A small sound classifier, trained from scratch.
Training: muon at rate 0.0029, 15200 steps, batches of 256.
Rows from block 3 of a small sound classifier, named by matrix and row number. Rows with one number belong to one neuron. Each number is 128 + 24 x the weight over its row's rms, rounded and kept within 0 to 255. All counts start at 0. Numbers have three digits each.
After each neuron's rows are labels from the 100 clips, of 14848, where the neuron reaches its highest value: "loudest" is the band of the loudest frequency at the time of the peak. Only what is clearly more common there than usual is listed. The data: acted Russian speech (Dusha). In brackets: how many of the 100, against the usual share in percent.
# fc1: MLP up (model.blocks.3.mlp.fc1.weight, 512x256), inputs 0-127
# fc2: MLP down (model.blocks.3.mlp.fc2.weight, 256x512, transposed), outputs 0-127

fc1.310:140104101119179133120175123058138160131137186103157141167137107114143134132146157127152114112088115080152087148123093074109069114127132132165134111140160128072127133138165110133121140148080127131075123128150168151148177154157119134099113109104143093115133160160121073070127113167114142162133115127136105099129124136139147120124130155143131165119133168164118165103128138146138113135102
fc2.310:161119118106133068132123128152105143126135158116167121181121128161109085114087160124106143144139112126141115160128090149136108106141183143168198094113105089110168168176143123152123161133122104185130111112118130167123128138169144126102095113109181141150115127091129135106121134065148104107137125114103098089133120143168154126178157137123140152118118120120150124154156121105104144111133
loudest: 4000 to 8000 Hz (41 vs 7.8); 2000 to 4000 Hz (39 vs 2.2)

fc1.331:142154131147099160142069107092075134106138178132098147116118122134094124139167076081089119149159105129146136108130132130179113133122118108114178131124114115154124139117166137150152110111128164108136129120093139084098163117125180111136107141159112155132116140122114110165114131111127107138109094120156150129143116121122142127121139129110090102137150145167147170152098127149132137112092
fc2.331:162150106096094119086116133131135112154187098136077105122120137109098128139154156111124126098154086141130149122086180120133171142146118141143161129123116118109126117165142147089144177112129097153123100154167146170149107152119128142140093161110154118118113118149117115105078144127086132121114138124176098170101129089154158180106129140147158133141109178181138151129123131150082101149163
loudest: 250 to 500 Hz (46 vs 19.9)

fc1.261:136166107126147121156142103098129096078140115121112091105133141112091117150123117138088139127142170146151118188120123117122168142186139115130128182142135158088120138133184135138123108151101118178103096211131088081115098151115115093156149107114110125137145174149127102115156109097118119108125156084119103156120150101119165091165143132092176097091114093105134123159121187144145109139105
fc2.261:133121132112153130083178089124115113122116160127142140129104144125095135157139110133091167124121140126123106078057164166102149129122135085156164124165164146141127139106084113114104091147134130108107107112128193116126161140113119071128110106072139107155139154115125134108172107111135184147106079125159084178130142125118114123147155116120138083124062083131134144155122144124108150092132
loudest: 500 to 1000 Hz (25 vs 9)

fc1.470:109135104101124155132120115099106149141110124143149147137164136132159117135164153140137079159152131160132154114119056108119178136152147131182127120137145124129110089138148123096138084093082171117083130150113170145097139137129146133118123166125127084128148106117112135149128155155129136159094090162146129135108139120106137114117133100160124124144121106171120106152130164184109156112124
fc2.470:125099127143165126134123112130137118142081125144115154126092120127116160167132175198140164148130147138123173109112136129092134127111103126108134116131192106124149139114134121094160117151097145161132144167095144079151113147139118105101133146153167126112121176104124166144122117118129173181132102163139155139115130110143138163123124136126160128136080122144152094118132160134163145127075
loudest: 2000 to 4000 Hz (26 vs 2.2)

fc1.238:110118171121128134115137089095147122106133092166147104084108155140109143129117116116096141129124148129100101088109149120122136135164123112112105151118153106106150105122133130142094132135153133140085108145126132117109091112139125110163137117105156148132112150116165130111124151089095105111098122134134138165170151117096108167132132118133097131090133130121104120101088098084145146131138
fc2.238:140133093170099114130078164132086147113140175103141121118144173124089156138124095137138128110172112090149117138154110108098121127082121105152134102090107159141117137139114148110088151143135107143119164106089139127092127117101156147126122152140138131114154100174132079120141140110111151163151152179074112150158125111120101140157129127147085135109173136106125119123091153149115134160098
loudest: 250 to 500 Hz (46 vs 19.9)

fc1.336:144110118105144156108153159105159130148152152135097175133141109115117148104141138149100129153094147133138110179122132134173098147121181104115126099139103102077146112123111148085116084158109114161164113123128122082119179102145102125100103141170146103118153169113074151085118166143148129183117138131118121113133144119114181135167126161092140175140120150116139100128126129154137135141113
fc2.336:120107127096153145168131092118121121086137133120116105133120150170141094137108108171130153125147141111175147138124117172093135121145132138065083134120112119117126105108171156145138091168102152148148107152115148141148153124148158141160156104145114075157130149100108155117137117136097123131127134141137119130137162130147137106174098166138126175125094117108127087114076126148125044135110
loudest: 4000 to 8000 Hz (26 vs 7.8)

fc1.118:121119106147117181106095101144101140146159109127154129115102132107117139127126116104121142116143121113132097133098183099166109156128105110071134099121124135139159111130151146112146111123146097125145153151108131121101170128083123153142146161095121102161113090081105152113131125109148136159155168110176184156132135127092120106112112098103164146167090144154107121143150117118109120144138
fc2.118:131127084132170184120153138156130127117163124073138062140133142069133090141112130174114120155113120183128150114134175118129117137093169141102130108129132097119154134147128152134137116116120095128097116127131147100131141104140116136124113123111171143157143114096148105117115110079167109157123119177129174102145117122108132146107139089111104131101118114120087162113140086092140126156141
loudest: 250 to 500 Hz (46 vs 19.9); 500 to 1000 Hz (28 vs 9)

fc1.206:123120113142154116132140095134073090121127147128113160098083099138118114146119181157154126160144137119121140095180140127113158134126107110143151098111107119137150120144143159136119167149103182143109114150092128110185145132136124080127123132113164106116105120125128142156098148109184097143132129115139162136175161177135143067131104126120163145145107113108081139119187181139102093104132
fc2.206:160149167135157112113132168132112112119115157114121137153112139093096146079157161163102129138132140105138153090133135151089093152119154155092118158143099142129139125089082086119143100118091189129139150120106111121167121121113133107141106169115126120104108139112107181100142131116095152131128151089132120162142085129081124091106128135135151115098115127133140142143119155113131173138093
loudest: 250 to 500 Hz (51 vs 19.9)

fc1.4:090125123138122168149129136125151082145139100138126121144149139123129144090097123126138121137128119145117147096116159116166101089097112117123112140120131127074153109172156096117150109126111073103101116135161064120116163142143100163142129161147117184131145137140119134128103107147134144089116162160066166145136133108129136136106129123149125131133157146125134151124155139137145150115096
fc2.4:102140136126159124134123113154130134148131137164140131126164108113123120113137086082111126119118166129131167132132160123120111164093147140064051138087111109140089104130074130123098107124159081163141136115130115083165141146139136130177167112131159087184148107169115116136158096140076120118087153120097134115112102150106141102103154123146135107112103182137120042142114112164136127143144
loudest: 500 to 1000 Hz (51 vs 9)

fc1.120:080172117116109098125172101102112134083147136098088082174104124073124125154145112117140145142139125164167110116143156129141158161145138108169104143112118159112088137135068083162115136093100109123147146131158146111144095105110154135127150108146113180128156138135146110148143113126147118108140117152134136146153148088105088149147151161132109163132132122121140121147102129107102114132103
fc2.120:123122135134144073130110119127120125088111109194145137125114128110106106103092149134135143109106158083140098131126183111158127125102163106135115123138132135134150090140106128122125096069139079137114119076091135185107111165127103106131091133133089097143172139096127142127131064176133143156119116099130123074159082159151133150135123127123120166126145136179132102125157137132166107111114
loudest: 250 to 500 Hz (51 vs 19.9)

fc1.492:131088172108158119115116131116108090130172110104092112171078158175131123133081103109102141105138105146148101115164163127123129132126130137139129068108134164129112099071152126157137158118121236131136142104110140109152177139125102107134102102133103107146156124151132120119123128083133107139144082153115153153146119140117143126144128127128106157167149142132125099176136098150115147067141
fc2.492:159085119115133110132152128156103101127135168112121084125141159147108117133128117114138146115149124149110108189133173103076120152111131088137124145116105132115140100124147119130157141112125169085163107119131118110166080151090131155087142157174146084097109177100140161128104152125120137120141100140128110127116162128106112157153136158119137152183105157115135112184132118158146122132116
loudest: 4000 to 8000 Hz (55 vs 7.8)

fc1.430:129145118112140154161175121200098163155167134139102174129114142109131095152084102154140141102130123136124134122146145104112115166185133130085123206114128166150117170118148147142111126140118162139131093135130123114124119159124169141148125144152086145122146137126134123151147114154109130142133092163117112106115173128098122133132131112113138128150119123114111164119127132094102117180124
fc2.430:136118166109119097139119132163146125101076096141146116111130121124136144107114096127110097134118099104105098123150138168135112110072125102092090156145116114125121110135130148118148115108147123113113177110154085123116140138098136138064139095100129149119127106116136109166133140147145132112099121131100118104133135101157130159134133107143101143099127072105140138122113145095119109125141
loudest: 250 to 500 Hz (45 vs 19.9)

fc1.490:106133111143169146177081119180164169147159134109120139144120199127179113119137105135140106115118149127147139145134095121114146116118151175165144097141091113149156112099179148155100098163095116153103170128138116103124099105141124140109111112129137122155138132121098116150163095126133124103146093111157169165118088126140085112112121094136126088117121114130127131139102110131129166126146
fc2.490:163126152111083135125097119120086150122129155089073126137139113186145128171143146146125135145151151139112088112135130122156123161123153092177125150118159161143174140115119099136100119162138106120129086136102111123092096110156143131158106133158111170139121127120115140137143145123107087134156146143075126131153130135105113079132103141122118082154104123129141159136134130156112147142120
loudest: 500 to 1000 Hz (33 vs 9)

fc1.313:121166100073132123137110127104160138133087127098152088118103150151151140102094114147136152128148131152096134136138137111151100125098085105154160142133132159131121091137139120121092106107144070116116132158120098139089137071125112123121185098124138097094106134137109147142127144109182093122082138127160149139117105153143142127139121111180114112153104152141134155121163091060149139095160
fc2.313:099131096157160143134122139138110120101139120157112166137138141051102132158121106120113131141132084122150112132088088143148171087140135104152111125136116124098129117100109142107121121110114141125120133199125150129101129125127136145167148139125159158119094130138110110126139130075130121142134129088135120159142125156124124103162133067186172107097104118132070109083124126152130119114129
loudest: 250 to 500 Hz (53 vs 19.9)

fc1.61:156135137117094142156118184129136120122108129121116116134113131133152108188109127148105134079140129131189128124104110107093125122130124109166127133101117184117172194102132134107089125118165111128119113110167113144170131102176133126092110125085163126132105146123113104117174122117129084124159097111148139128138135130148116082141159124110131101120135107187132134116116117167148151081124
fc2.61:172106117148145126123133173139160158144089135143107163088143143103161136162129183110117110091145093122131122140136122150100090164145197164086108154132077125159114114137109108118112115132187121130115145144145133116120156112124133140188101136126124129130120145141133136140124110188110135127132108128138108155113175157134179130103119102137110126105150137128145148157154131165120101169117
loudest: 250 to 500 Hz (45 vs 19.9)

fc1.290:120142129056142162140149124148117121134109161128174147109121146091128103113161144112149124119133169166140136072091087121124174162109083149151132137104125116110080134145144119100125143150120118139130129127143157144107102127106126139142115110095121101102165122122098135173090096152116149117143125143086168114114107117104110082108129127126105114139096084086112126168116122126102149164105
fc2.290:118131167128130091155158125132136147134135093121152101116171129122113135080166164128130113155127175119116125102185118100138135096117141150155144104095118135091136121127144105131170126123121155174146144126159095115129140110130146124117145094130113114151132107124160131161108103132117105112101126095124134093114090131098135144166113112142180133112120139093104111115073137122095126113129
loudest: 250 to 500 Hz (40 vs 19.9)

fc1.326:141156125108106137126085129095100142132132132144167111133131144132091148111147108160186097145114112124141096130183152140092155135146093110140101132163141127124148162201120060128146100147100137123126158097107153129157093109108146135125097149137132132128127150153139165091163130124102185133143135129099144113098114128075133128143087109111138145134130113123183148126112108119137115146112
fc2.326:099077144162157131149093103133111126151095122110078186108138093124127102135103118138129149138146095142099114103122073131142120150106147113121139162137129163088083126093101126110145109134103127161182089156117103118136177102102123127116165166169122132129170129166111143160150120152149133137117106117084120108125130166089122121096124174170122154147124169165086111134094154134118136083120
loudest: 250 to 500 Hz (51 vs 19.9)

fc1.308:090069138092112134165100117134118164136108169153167127079105115133103120130128083121143119092145098124150142174123130143139130150120161093138087105101156135131132124150192147136152171108125146114110130156163141135147106159143102134118113133102137083090124128149107096167144144120170137136145103127075115105175104142157129119168142129104071145091121117147161090116113071107153143130083
fc2.308:116107149112138155117097119112128121104096111118133139128133119134103117121119170126116127195123147132115149127138145143108163107141129163141134114099109109118130121128149112158128130097111167136128112138159161140167134129138127139152086091147118113135128116221173147107149078111167151140149125145132137147098100149102071123106122155150109160164069101134144115082104123130103075150153
loudest: 250 to 500 Hz (40 vs 19.9)

fc1.219:165174118143151067117128159114138152149133143120153091148179132146130107121105137092102153171100132128137106177151112095144089164155108134068142149122136123139118114139107134131127151125132077145109110119107119137121120123128160166125122148129120126113084094161092098126157142136166103133103143140147118120129101150127112145155149099154152116107121150126127155157122105162101136134141
fc2.219:110172109126149176125121137137135143112112119108143157099121162149083116149146127161125155133135130143121140133106155153160155067138201105122102145140130116132106117160151097118172144123112134139135137106141151154144116107120091119143144128149109138106149117148138089099103087164098135104082135119210124136072144113124156123100163167141165119110112169099123121120174169140141098152113
loudest: 500 to 1000 Hz (27 vs 9)

fc1.373:113133207106117147135142141157110108129111139122149147136150086163102102126095116114114106143164128112122098161122129123155129118171172119162111136185102095177124132156166170121117163124125127119173138134175106110110118084155149113119135136113133124095093081139096131125103119149052173164131108125106101141103111139140153120105115101158131116132126112154118128120111116106144097117141
fc2.373:199105125120130150112115109100153135123131112124142147086187157110113127112162098102142110129109103115121121113161142161098118138118102084154143127141110129136102154116173115049125110188116147151113167121107119137152137122135132114143114083146166128149163180144100100147133134116152152126137116100119106146097160103136117126119140150145091114158155140133201168122155116123125137104122
loudest: 250 to 500 Hz (43 vs 19.9)

fc1.203:180144124139100123097132096114150143180107147121101132131119134155106121109150133145158136146093136142159102120138195107142097138124109118123115106144135108132163139126116138136144109166159101123175176093121169126147125126090097116116157120162087121139141124126147141154146116053139137125167114106109198134125142115106119099152123138134162131061133120117110101115150124173100139124159
fc2.203:155130150139136147114120123119098137101162116167151149106139143157141099124137173127125098102108136139080126088100119118161062113071136154109151109121150119143112147141146169188143157131131152103152121160155141125153142152136141123148122161101082131098192173100095101136097115139128149071123127144161197135157121114121155132115136141110144136154123105181122158129084100163152127100128
loudest: 500 to 1000 Hz (30 vs 9)

fc1.299:102138134111127102157143142120127131182103099167110105162141120171172157088118145100131116083116134155115129105116167163113108132124108117129111105114108150083143112137123135122121087113139146126147143149194100109111162114088117128118164133101151111146095096118125136129158143110114099112090127095091137149114133114116132145145138151094093139114169147140102120152135122107119093122160
fc2.299:169136134135117133115130129137100146141138111104162153096143158137132154140098111128110168111149137117149110074135114116122130120129131086107146087105123109131128074110106124118166086109140119103151118114098121079127141105151153156087132142098164092131171092093121114092148127146107137122129169137144104100133135093095115191162142148073164113163153139091132141118143127158136130128132
loudest: 500 to 1000 Hz (26 vs 9)

fc1.341:160123140136141150138134134168120142101120148107125138125110124121118130125116147104112144172123110138119119106106106148144149138137116155134164140121114122094123125084098144133143121161123148099128120132099137150131166100061092159164138129124122118142118067127105101156176128097151164104124089112110119172173126131100148140105084136082200147120133193101120101115153115147102087141092
fc2.341:119127114117147129174140131124138104107130111116168145170134113124109125111144132184122109132106127126108073136113114104118161132094125161123118137181134127145098126115162139129120165131159127111133167168131155201106114118140124075129145108178150157135140117145124113162114143148116118113136120180106121059124095154124138096135117087167113074108117096140138197127122074144156138145107
loudest: 500 to 1000 Hz (30 vs 9)

fc1.443:118094150138149147153114144115174155154121125175152152146137085137125130104127135104099142094139116125110106149135149128127112173123147146129159133164122157155142146144124118111157139111090154093156113178150112114142146133099112145134178115063112132139133144118093147142095098127138142135146122102161115120140087114114145115133157089160150157130124145116132113105163141125178151105141
fc2.443:117102099104142179123128175135127142142140141118129127145179120141117127092107143158139083081140108140160136137084093105130116088099168131133125120139144161171124137127103168104162143160109132135146159128103092145127149138113119123132126139095164111132147116083127090106101098130137136160127137083090115141126161114137155104133125139143101103137141118110125170128112065151128154101124
loudest: 500 to 1000 Hz (33 vs 9)

fc1.325:095138109140113160127145149102160108151111128170133155079142095212159131156110114143126135094126098183191134174175120141136107117071141110132100074126059126102103125114133140116127153127119120113149118097117080097106121184150074160096099082137145107150132135126114140142086126121166128115139137135142150131100167145121101144129170084116128133137089145118122134118139107145123110120142
fc2.325:140146114094144107157093129161111138101151093118169152171093132134145090144107157112139165101147194137103140086176121138108130143155163102129131169149116177136088184124149132106086094128116139146144130141123109128096122101146144114121130134100136162118130121124152159152123113171161071113167118140131106125092073134099142093139104126101150132112160130169148105131141119138140144126105
loudest: 500 to 1000 Hz (48 vs 9); 250 to 500 Hz (44 vs 19.9)

fc1.260:112154117104148109129110108102118143095125132115123148092143128153133115139126106123163152106121128159166121119100094141123121159123115150114128127148124150139152125125123131098150094155082117158112168102118116131188091091120119108102134114132116149168129125112137178120165134099143150119165115142132133125139109092093126119137112156113148112136141120095149114123130100120098097099154
fc2.260:109164142130125164105158118134175154153139145151112164154157135120128131120167121147127106078119131123083149134085130133149129118114165116113163122165093126085128135135086130108143171140139106135121134131129191144132125106083113116149164139182140136136149109151100119161160112126114119181169120093132101093157093185145157157192144165130128117130082137143142173149127134139126108138145
loudest: 500 to 1000 Hz (32 vs 9)

fc1.246:116156168164163116101147122125135128129119148108142153131113092099133108176111117112132156162153125136166106151095154138117127105139088091099112101119107119118124155155128123148165092101148136148151134145145075120109087124085127136161094118077117146134153104132143160162117148101101095129203145140077146128133183103105104109084136112157145130169165148100116134145114142160105143149160
fc2.246:136111157138124119125142125109102127083167132093089086116134090094089086097091164109174118131108138117126120157111124110150144070124148095116131105105118143146146064130079119141166145145129127156151122147154098121073156129126145106180172129088141080129144131130136138072142152133143139126122126140140110143116122094132171100118126110095122139116116108148134125119174120141130128140117
loudest: 500 to 1000 Hz (29 vs 9)

fc1.42:175118123105140170123147144131118112109116127141152186094139157108141116135143143134156147115117121163110124131098101151122108132138180164153149127119166128133117140149109136138208124088127121130141128144097152085125141147146075136137144121106124123148166107146144115121166068115114128103126133123110128124120128162126120143151118118095146091137111100160145093132123114130135127170124
fc2.42:136108161149113140133146109094109148121149143087152099102124159117095123163071133131163120140099137127126150141090121094126086099102153106136091163160072135109133132124150160150113111107131139091129134129137116150120142135144148159107131126126146109160092141110114125126082139088127099133124116122103133139129124093110108117193115115181132147116059117126149118131171116126121082153109
loudest: 500 to 1000 Hz (27 vs 9)

fc1.348:126113133148139160129135126049083158138141117183165076117151138127135117127172140119143147117131156129100178108125160097131125154115134160133083140128136084136176124113127124093157129149147124153122105100108142139123159146109163151144128102099111113151097154157082118168128162079148141146133119153118151110137128098115107140119079122091135129095114152148138125139093098141152094124135
fc2.348:131141117126120140111135116089085090172151136086144136113165138132107130108139127147165100143137120107166109177112132096114100116156122114136095125093088141136113142161095164126186143138101114133080146155110138115166128143156140150128141106123152122121118127151130145117116125143138122110145123133146124083143165075130131140147082163046120109173130103131091114115109094123113107137147
loudest: 250 to 500 Hz (50 vs 19.9)

fc1.319:190141113110091157108128146093088160148094138116148101107134162141131102151094178113129135112103132132163157129105115110153140160183154147111102051138123142136118120130146137102101185116125165139126133111100150121122114138151107132161139124105155122119112111140151130104136137114160155130144089082143160120175119145122103131125155137085119098131094146113139097108115132150161164121141
fc2.319:085146131136150104129133144121147150140130142125160123130112128130144097144153173054135134152075086128150162105126112124141102120128156117116133113162094098128168141147149119122148112123126152096143131102153156173096107143123107115125116133115159122137163114155102110144145123109123074142179139116153162130145109152100085131116149150110117077156094127114090147172132121098146105112160
loudest: 250 to 500 Hz (49 vs 19.9)

fc1.413:119099090126089180105108106138080101125162161133114153108141147127125104149129094132083094166119111162117127163117138127147120108136117107122137101112107162185133099173162120060146143108129134141153120136141143161135143119151100144134106112158084136162125142117147164101182151076149137095114149138099144170118082150127124138171160112095151158153124165102132139181117087131123153173173
fc2.413:132107093119084123152117122162087173124114158141106140156080119148130117112156148165111126098130123126133114140110140099175173093142094131116123124175098094103173140155073100123158102125119130089092123125150120152138120094154118138125110152135162102129162137145112114147110076156133120152160151141133158135115169144148107135122093168121134130129107105140172140128117170204139153150146
loudest: 250 to 500 Hz (46 vs 19.9); 500 to 1000 Hz (27 vs 9)

fc1.441:134150147179154088146106093152120160129108129096175171126120131089105167094136149169145147154111126091110122104117132100093139134150129130153084142123135095086156112160143142105137158098110130121096121138150126132168117135095181119089106126136119119154127104144141127085150124135173104117141146107114146153102136120138110126120138104110184067122105115129119167126113154117118161128149
fc2.441:120098148135154128140115113153096128134126143087093165178111101160150123131135138109128153168081112170120125120152136125155134150114108147171099160136142114100091132143132172079121178098152134148143157126120122131166153148081152147159108117113108125161086138138123130141112104100144128122080103103130149127102109160126138112101103169094164099140072118146138118165132135105069097146133
loudest: 2000 to 4000 Hz (27 vs 2.2)

fc1.217:138131154067129104119134118130095135151170106141104115086121114088149151123093161139122159088163170135142144145113122179141119133121151108154093121152103137123099074129110134159132091130138170101072144125128126144161141118079137122117134140114094151141151127174128144133134133126147159127094130099155116151136090125158107154133097143137110166116161123124147134151123126123101090108168
fc2.217:129109110097128109113111149158126126127133146102159199101140168111108161121115091104134149115063117116099114104120163120128160066107164145127136178115093086128118136125130138131137147098137111133147153080110159125097131112145120144138168146086145114127150150197161151119139118122134118124122149154105124116142189131156155136072098166147143147123116177152108155165114177098126133143171
loudest: 4000 to 8000 Hz (55 vs 7.8)

fc1.266:136141121136137133148144116113115105141105139089125090121124127126143163133140168150165101101116134151170105091113123130112126179117141108118140083123095112141105080172130133122129135123158142196109148153140083101124139078136137163090156137152138147147119114149126124111145131130149128105092143103127144157137135127117140123109125164130114090115119142145096150119179108100094132104110
fc2.266:145149110096119137152098134097100159147106131156117098110149128164117145137174079074094128141103132078160148115119153149111144149103188130109107099117145087126152110099115145113139129112133145116140052146128117129148156103161168102115128146129146119110116115144104145110153149103103168174132103088163135116172144134124093105121124142183137151111101178164084142178158093129167133136114
loudest: 500 to 1000 Hz (49 vs 9)

fc1.133:141127101133165135153148136112130126090106132169117111129099135158178120127144139079129111122149164070131154179143142115111146121128106125090117151144155161157100115115130103075152099104086066133096129120166110148154128099127141128114194113120128153131120105116101162129127125085109135118133137137106135171140160109090136099133110129113152137143168136124131103092097155129119117144153
fc2.133:121120185162154140150112135139115077139113145078126143095104140133118147100147151165120160135116160124151117126161131100154132181121138137162114114145141129137124126105129134154110121138132117115113065162123181132152129108123139139120115162124109128142136143130097126166138167131110114107168126129122091152121135135138117108138078115108163109135179159134112105180107124133098132125145
loudest: 500 to 1000 Hz (27 vs 9)

fc1.342:156097167123149142156136081135095097124142107095136126144160115109115094180109116136113131120143165138126151160143143127141106130151120150137107144143104127141094164124150113114122171136084163163168128109118131119112137120157097147122095133123142153084116121105142144157129107122144105137124115132146103149120117108115118095170142145109135106115104126179104126111102134137093125108127
fc2.342:161165163137101135109137133120132118129155136111141187096161181131137135145093185118096141160198096128156142119100144082134142161128126150102114097082171140140131121152144129130123129147094102133119151124116134105140162121155148159129118138149154112126140155142102141099087144168109085139107104070177134151149170121107109137133129166113130154188139145161170116144147136139145120114125
loudest: 250 to 500 Hz (40 vs 19.9)

fc1.429:130167171147088127135158172124154100123097178153129181135114114126144093144112138153131088132096128133158137105124124129121095172145124094112175147110122117159137109155138135119094111142203140095114162142111110148134101132106145151163150114095143119130102112144167123092133114088141143148133125111125130124118106126114104138144123128129089115120105143124123102111115134091134139145144
fc2.429:165101126082176102156146140149121108133134122109150110133118065113141128117105093104104095144157112116118106163135117134147106138147145139151155097135148131110137140161129109117081110131079130120110132136151135118128149128117145092136131145142133139180157115123101154121110171120115150125131081101139143118157140137079089120133161118164114099097137106132101119121126152157123130155091
loudest: 250 to 500 Hz (40 vs 19.9)

fc1.353:145150136098134165107150083140147120175136144183073098125121169106119132081100104136128112156109131119133132128144139109131143130111138101087116115131151149148113158170093127115111105121131155115130143135134133110122109155145141150121144127101111128101101117158132142085131123182172140106172146135114131192127121116106129120166150135150135134063088134148143143131138098144108154138148
fc2.353:125118166138135095123116104106132076106109105090134118148186118161147110144171116155115125102167160099151157101085165162152136159073111131147142134127134143117092139160128118174174162120143127163161132135150075104075143114101168095175110131132109161138098136185147145136110144130144143138149142140157101144153107147113124126143112148167123164103133145152157149142129143130111117102114
loudest: 250 to 500 Hz (40 vs 19.9)

fc1.378:136109153153169141126104103099158076112116104119104116132110086136132124179107112124151121139129110112116148108137109145121117100127119144136141136151111119110122148147140143112144131152175134173152121145115138112159107115127132126106132140174138095120161108125153146135151105083135133139142127124098167125158192173100105101139174150129078143111133137075133104133130127148132157123124
fc2.378:128133137137126093127141131138159069151104124127131106149140115128089104124120129162133132099140168123156118134129111137136127091151139146102103129124124136118166150155136120108126134118112092125156156138133108088117159150165145125116166161103110096111124098109110114116076151131113147117097166163134137140108115186180123153128148129152111111091072097158118121153153083115148119175146
loudest: 4000 to 8000 Hz (63 vs 7.8)

fc1.351:100094157085127141128150072090112138124157137126123187151166080155162087135171098150131131190111094092173168123121144080118142117116098119122180110096131162118134111130129104116114129105117129122089138143134092117132162112132119120123155119122092101134124141153150134119173157116138136116114125127133135145134121094107134130136139130162102113097119171152101166159124140162142131129123
fc2.351:130153113137117139102137114152148150171149147168135136117124121154160120138114091136104108107158147144159110105106160131087096123111089161150067149130160085161153110129098111132105105069140147103158095097166136139149080111131131156135131102146100050168120113161117162137125135089101087101082130115143109094133167127144144097126166145146125152128120128156167089134113135117125134097145
loudest: 500 to 1000 Hz (38 vs 9)

fc1.302:149156120141091118101130140176150102144096107143206119139117131137177159116095173133080108136108128171096130143128125136116159144128105147136075119102155137100114112133149157133137161124091110131138129158138106111112127178141144105150136132123149116112108156113169106138120111129096119149161131087118148158098124146085079147124126151101131171100152113124092136093144087094116130094129
fc2.302:134116092092136115104149138146120110160175105159098144134122137145146082126122118122145125125110147143102119130148147170089136085101102071143168103102143103152134139093083129139113152134092143110119125090105171120140109123145101123109114056113122142155123129111122137121111092153118143196117144122101132141157137110091156134159125118115188151152108121084185095140126122125118125143121
loudest: 4000 to 8000 Hz (32 vs 7.8)

fc1.258:111137142086126092133146140084119143121123135162123105160126109099154132139130111111109121135169124118119143142146088136150152120158105150096155112140156111141121143170096129124116095156123077145108131142142109116120179150111104146134124146129109135143121161070100140116108117123123157152160142110107125098090117142151084129178132088115144135103148164146157148113140168117152139123120
fc2.258:127105143144132158107118140111138141102161120133117135102113140100136066108166133120124111154163146106154117131091144127107122133134096132122142121101103142143105127134172110085100106099108173144098131094076178141163166129113105133128132137112141133101081133167145124191177116144084126121177158113124112155104140149122118101094150133130130100078187113163125122118147104140162132169141
loudest: 250 to 500 Hz (41 vs 19.9)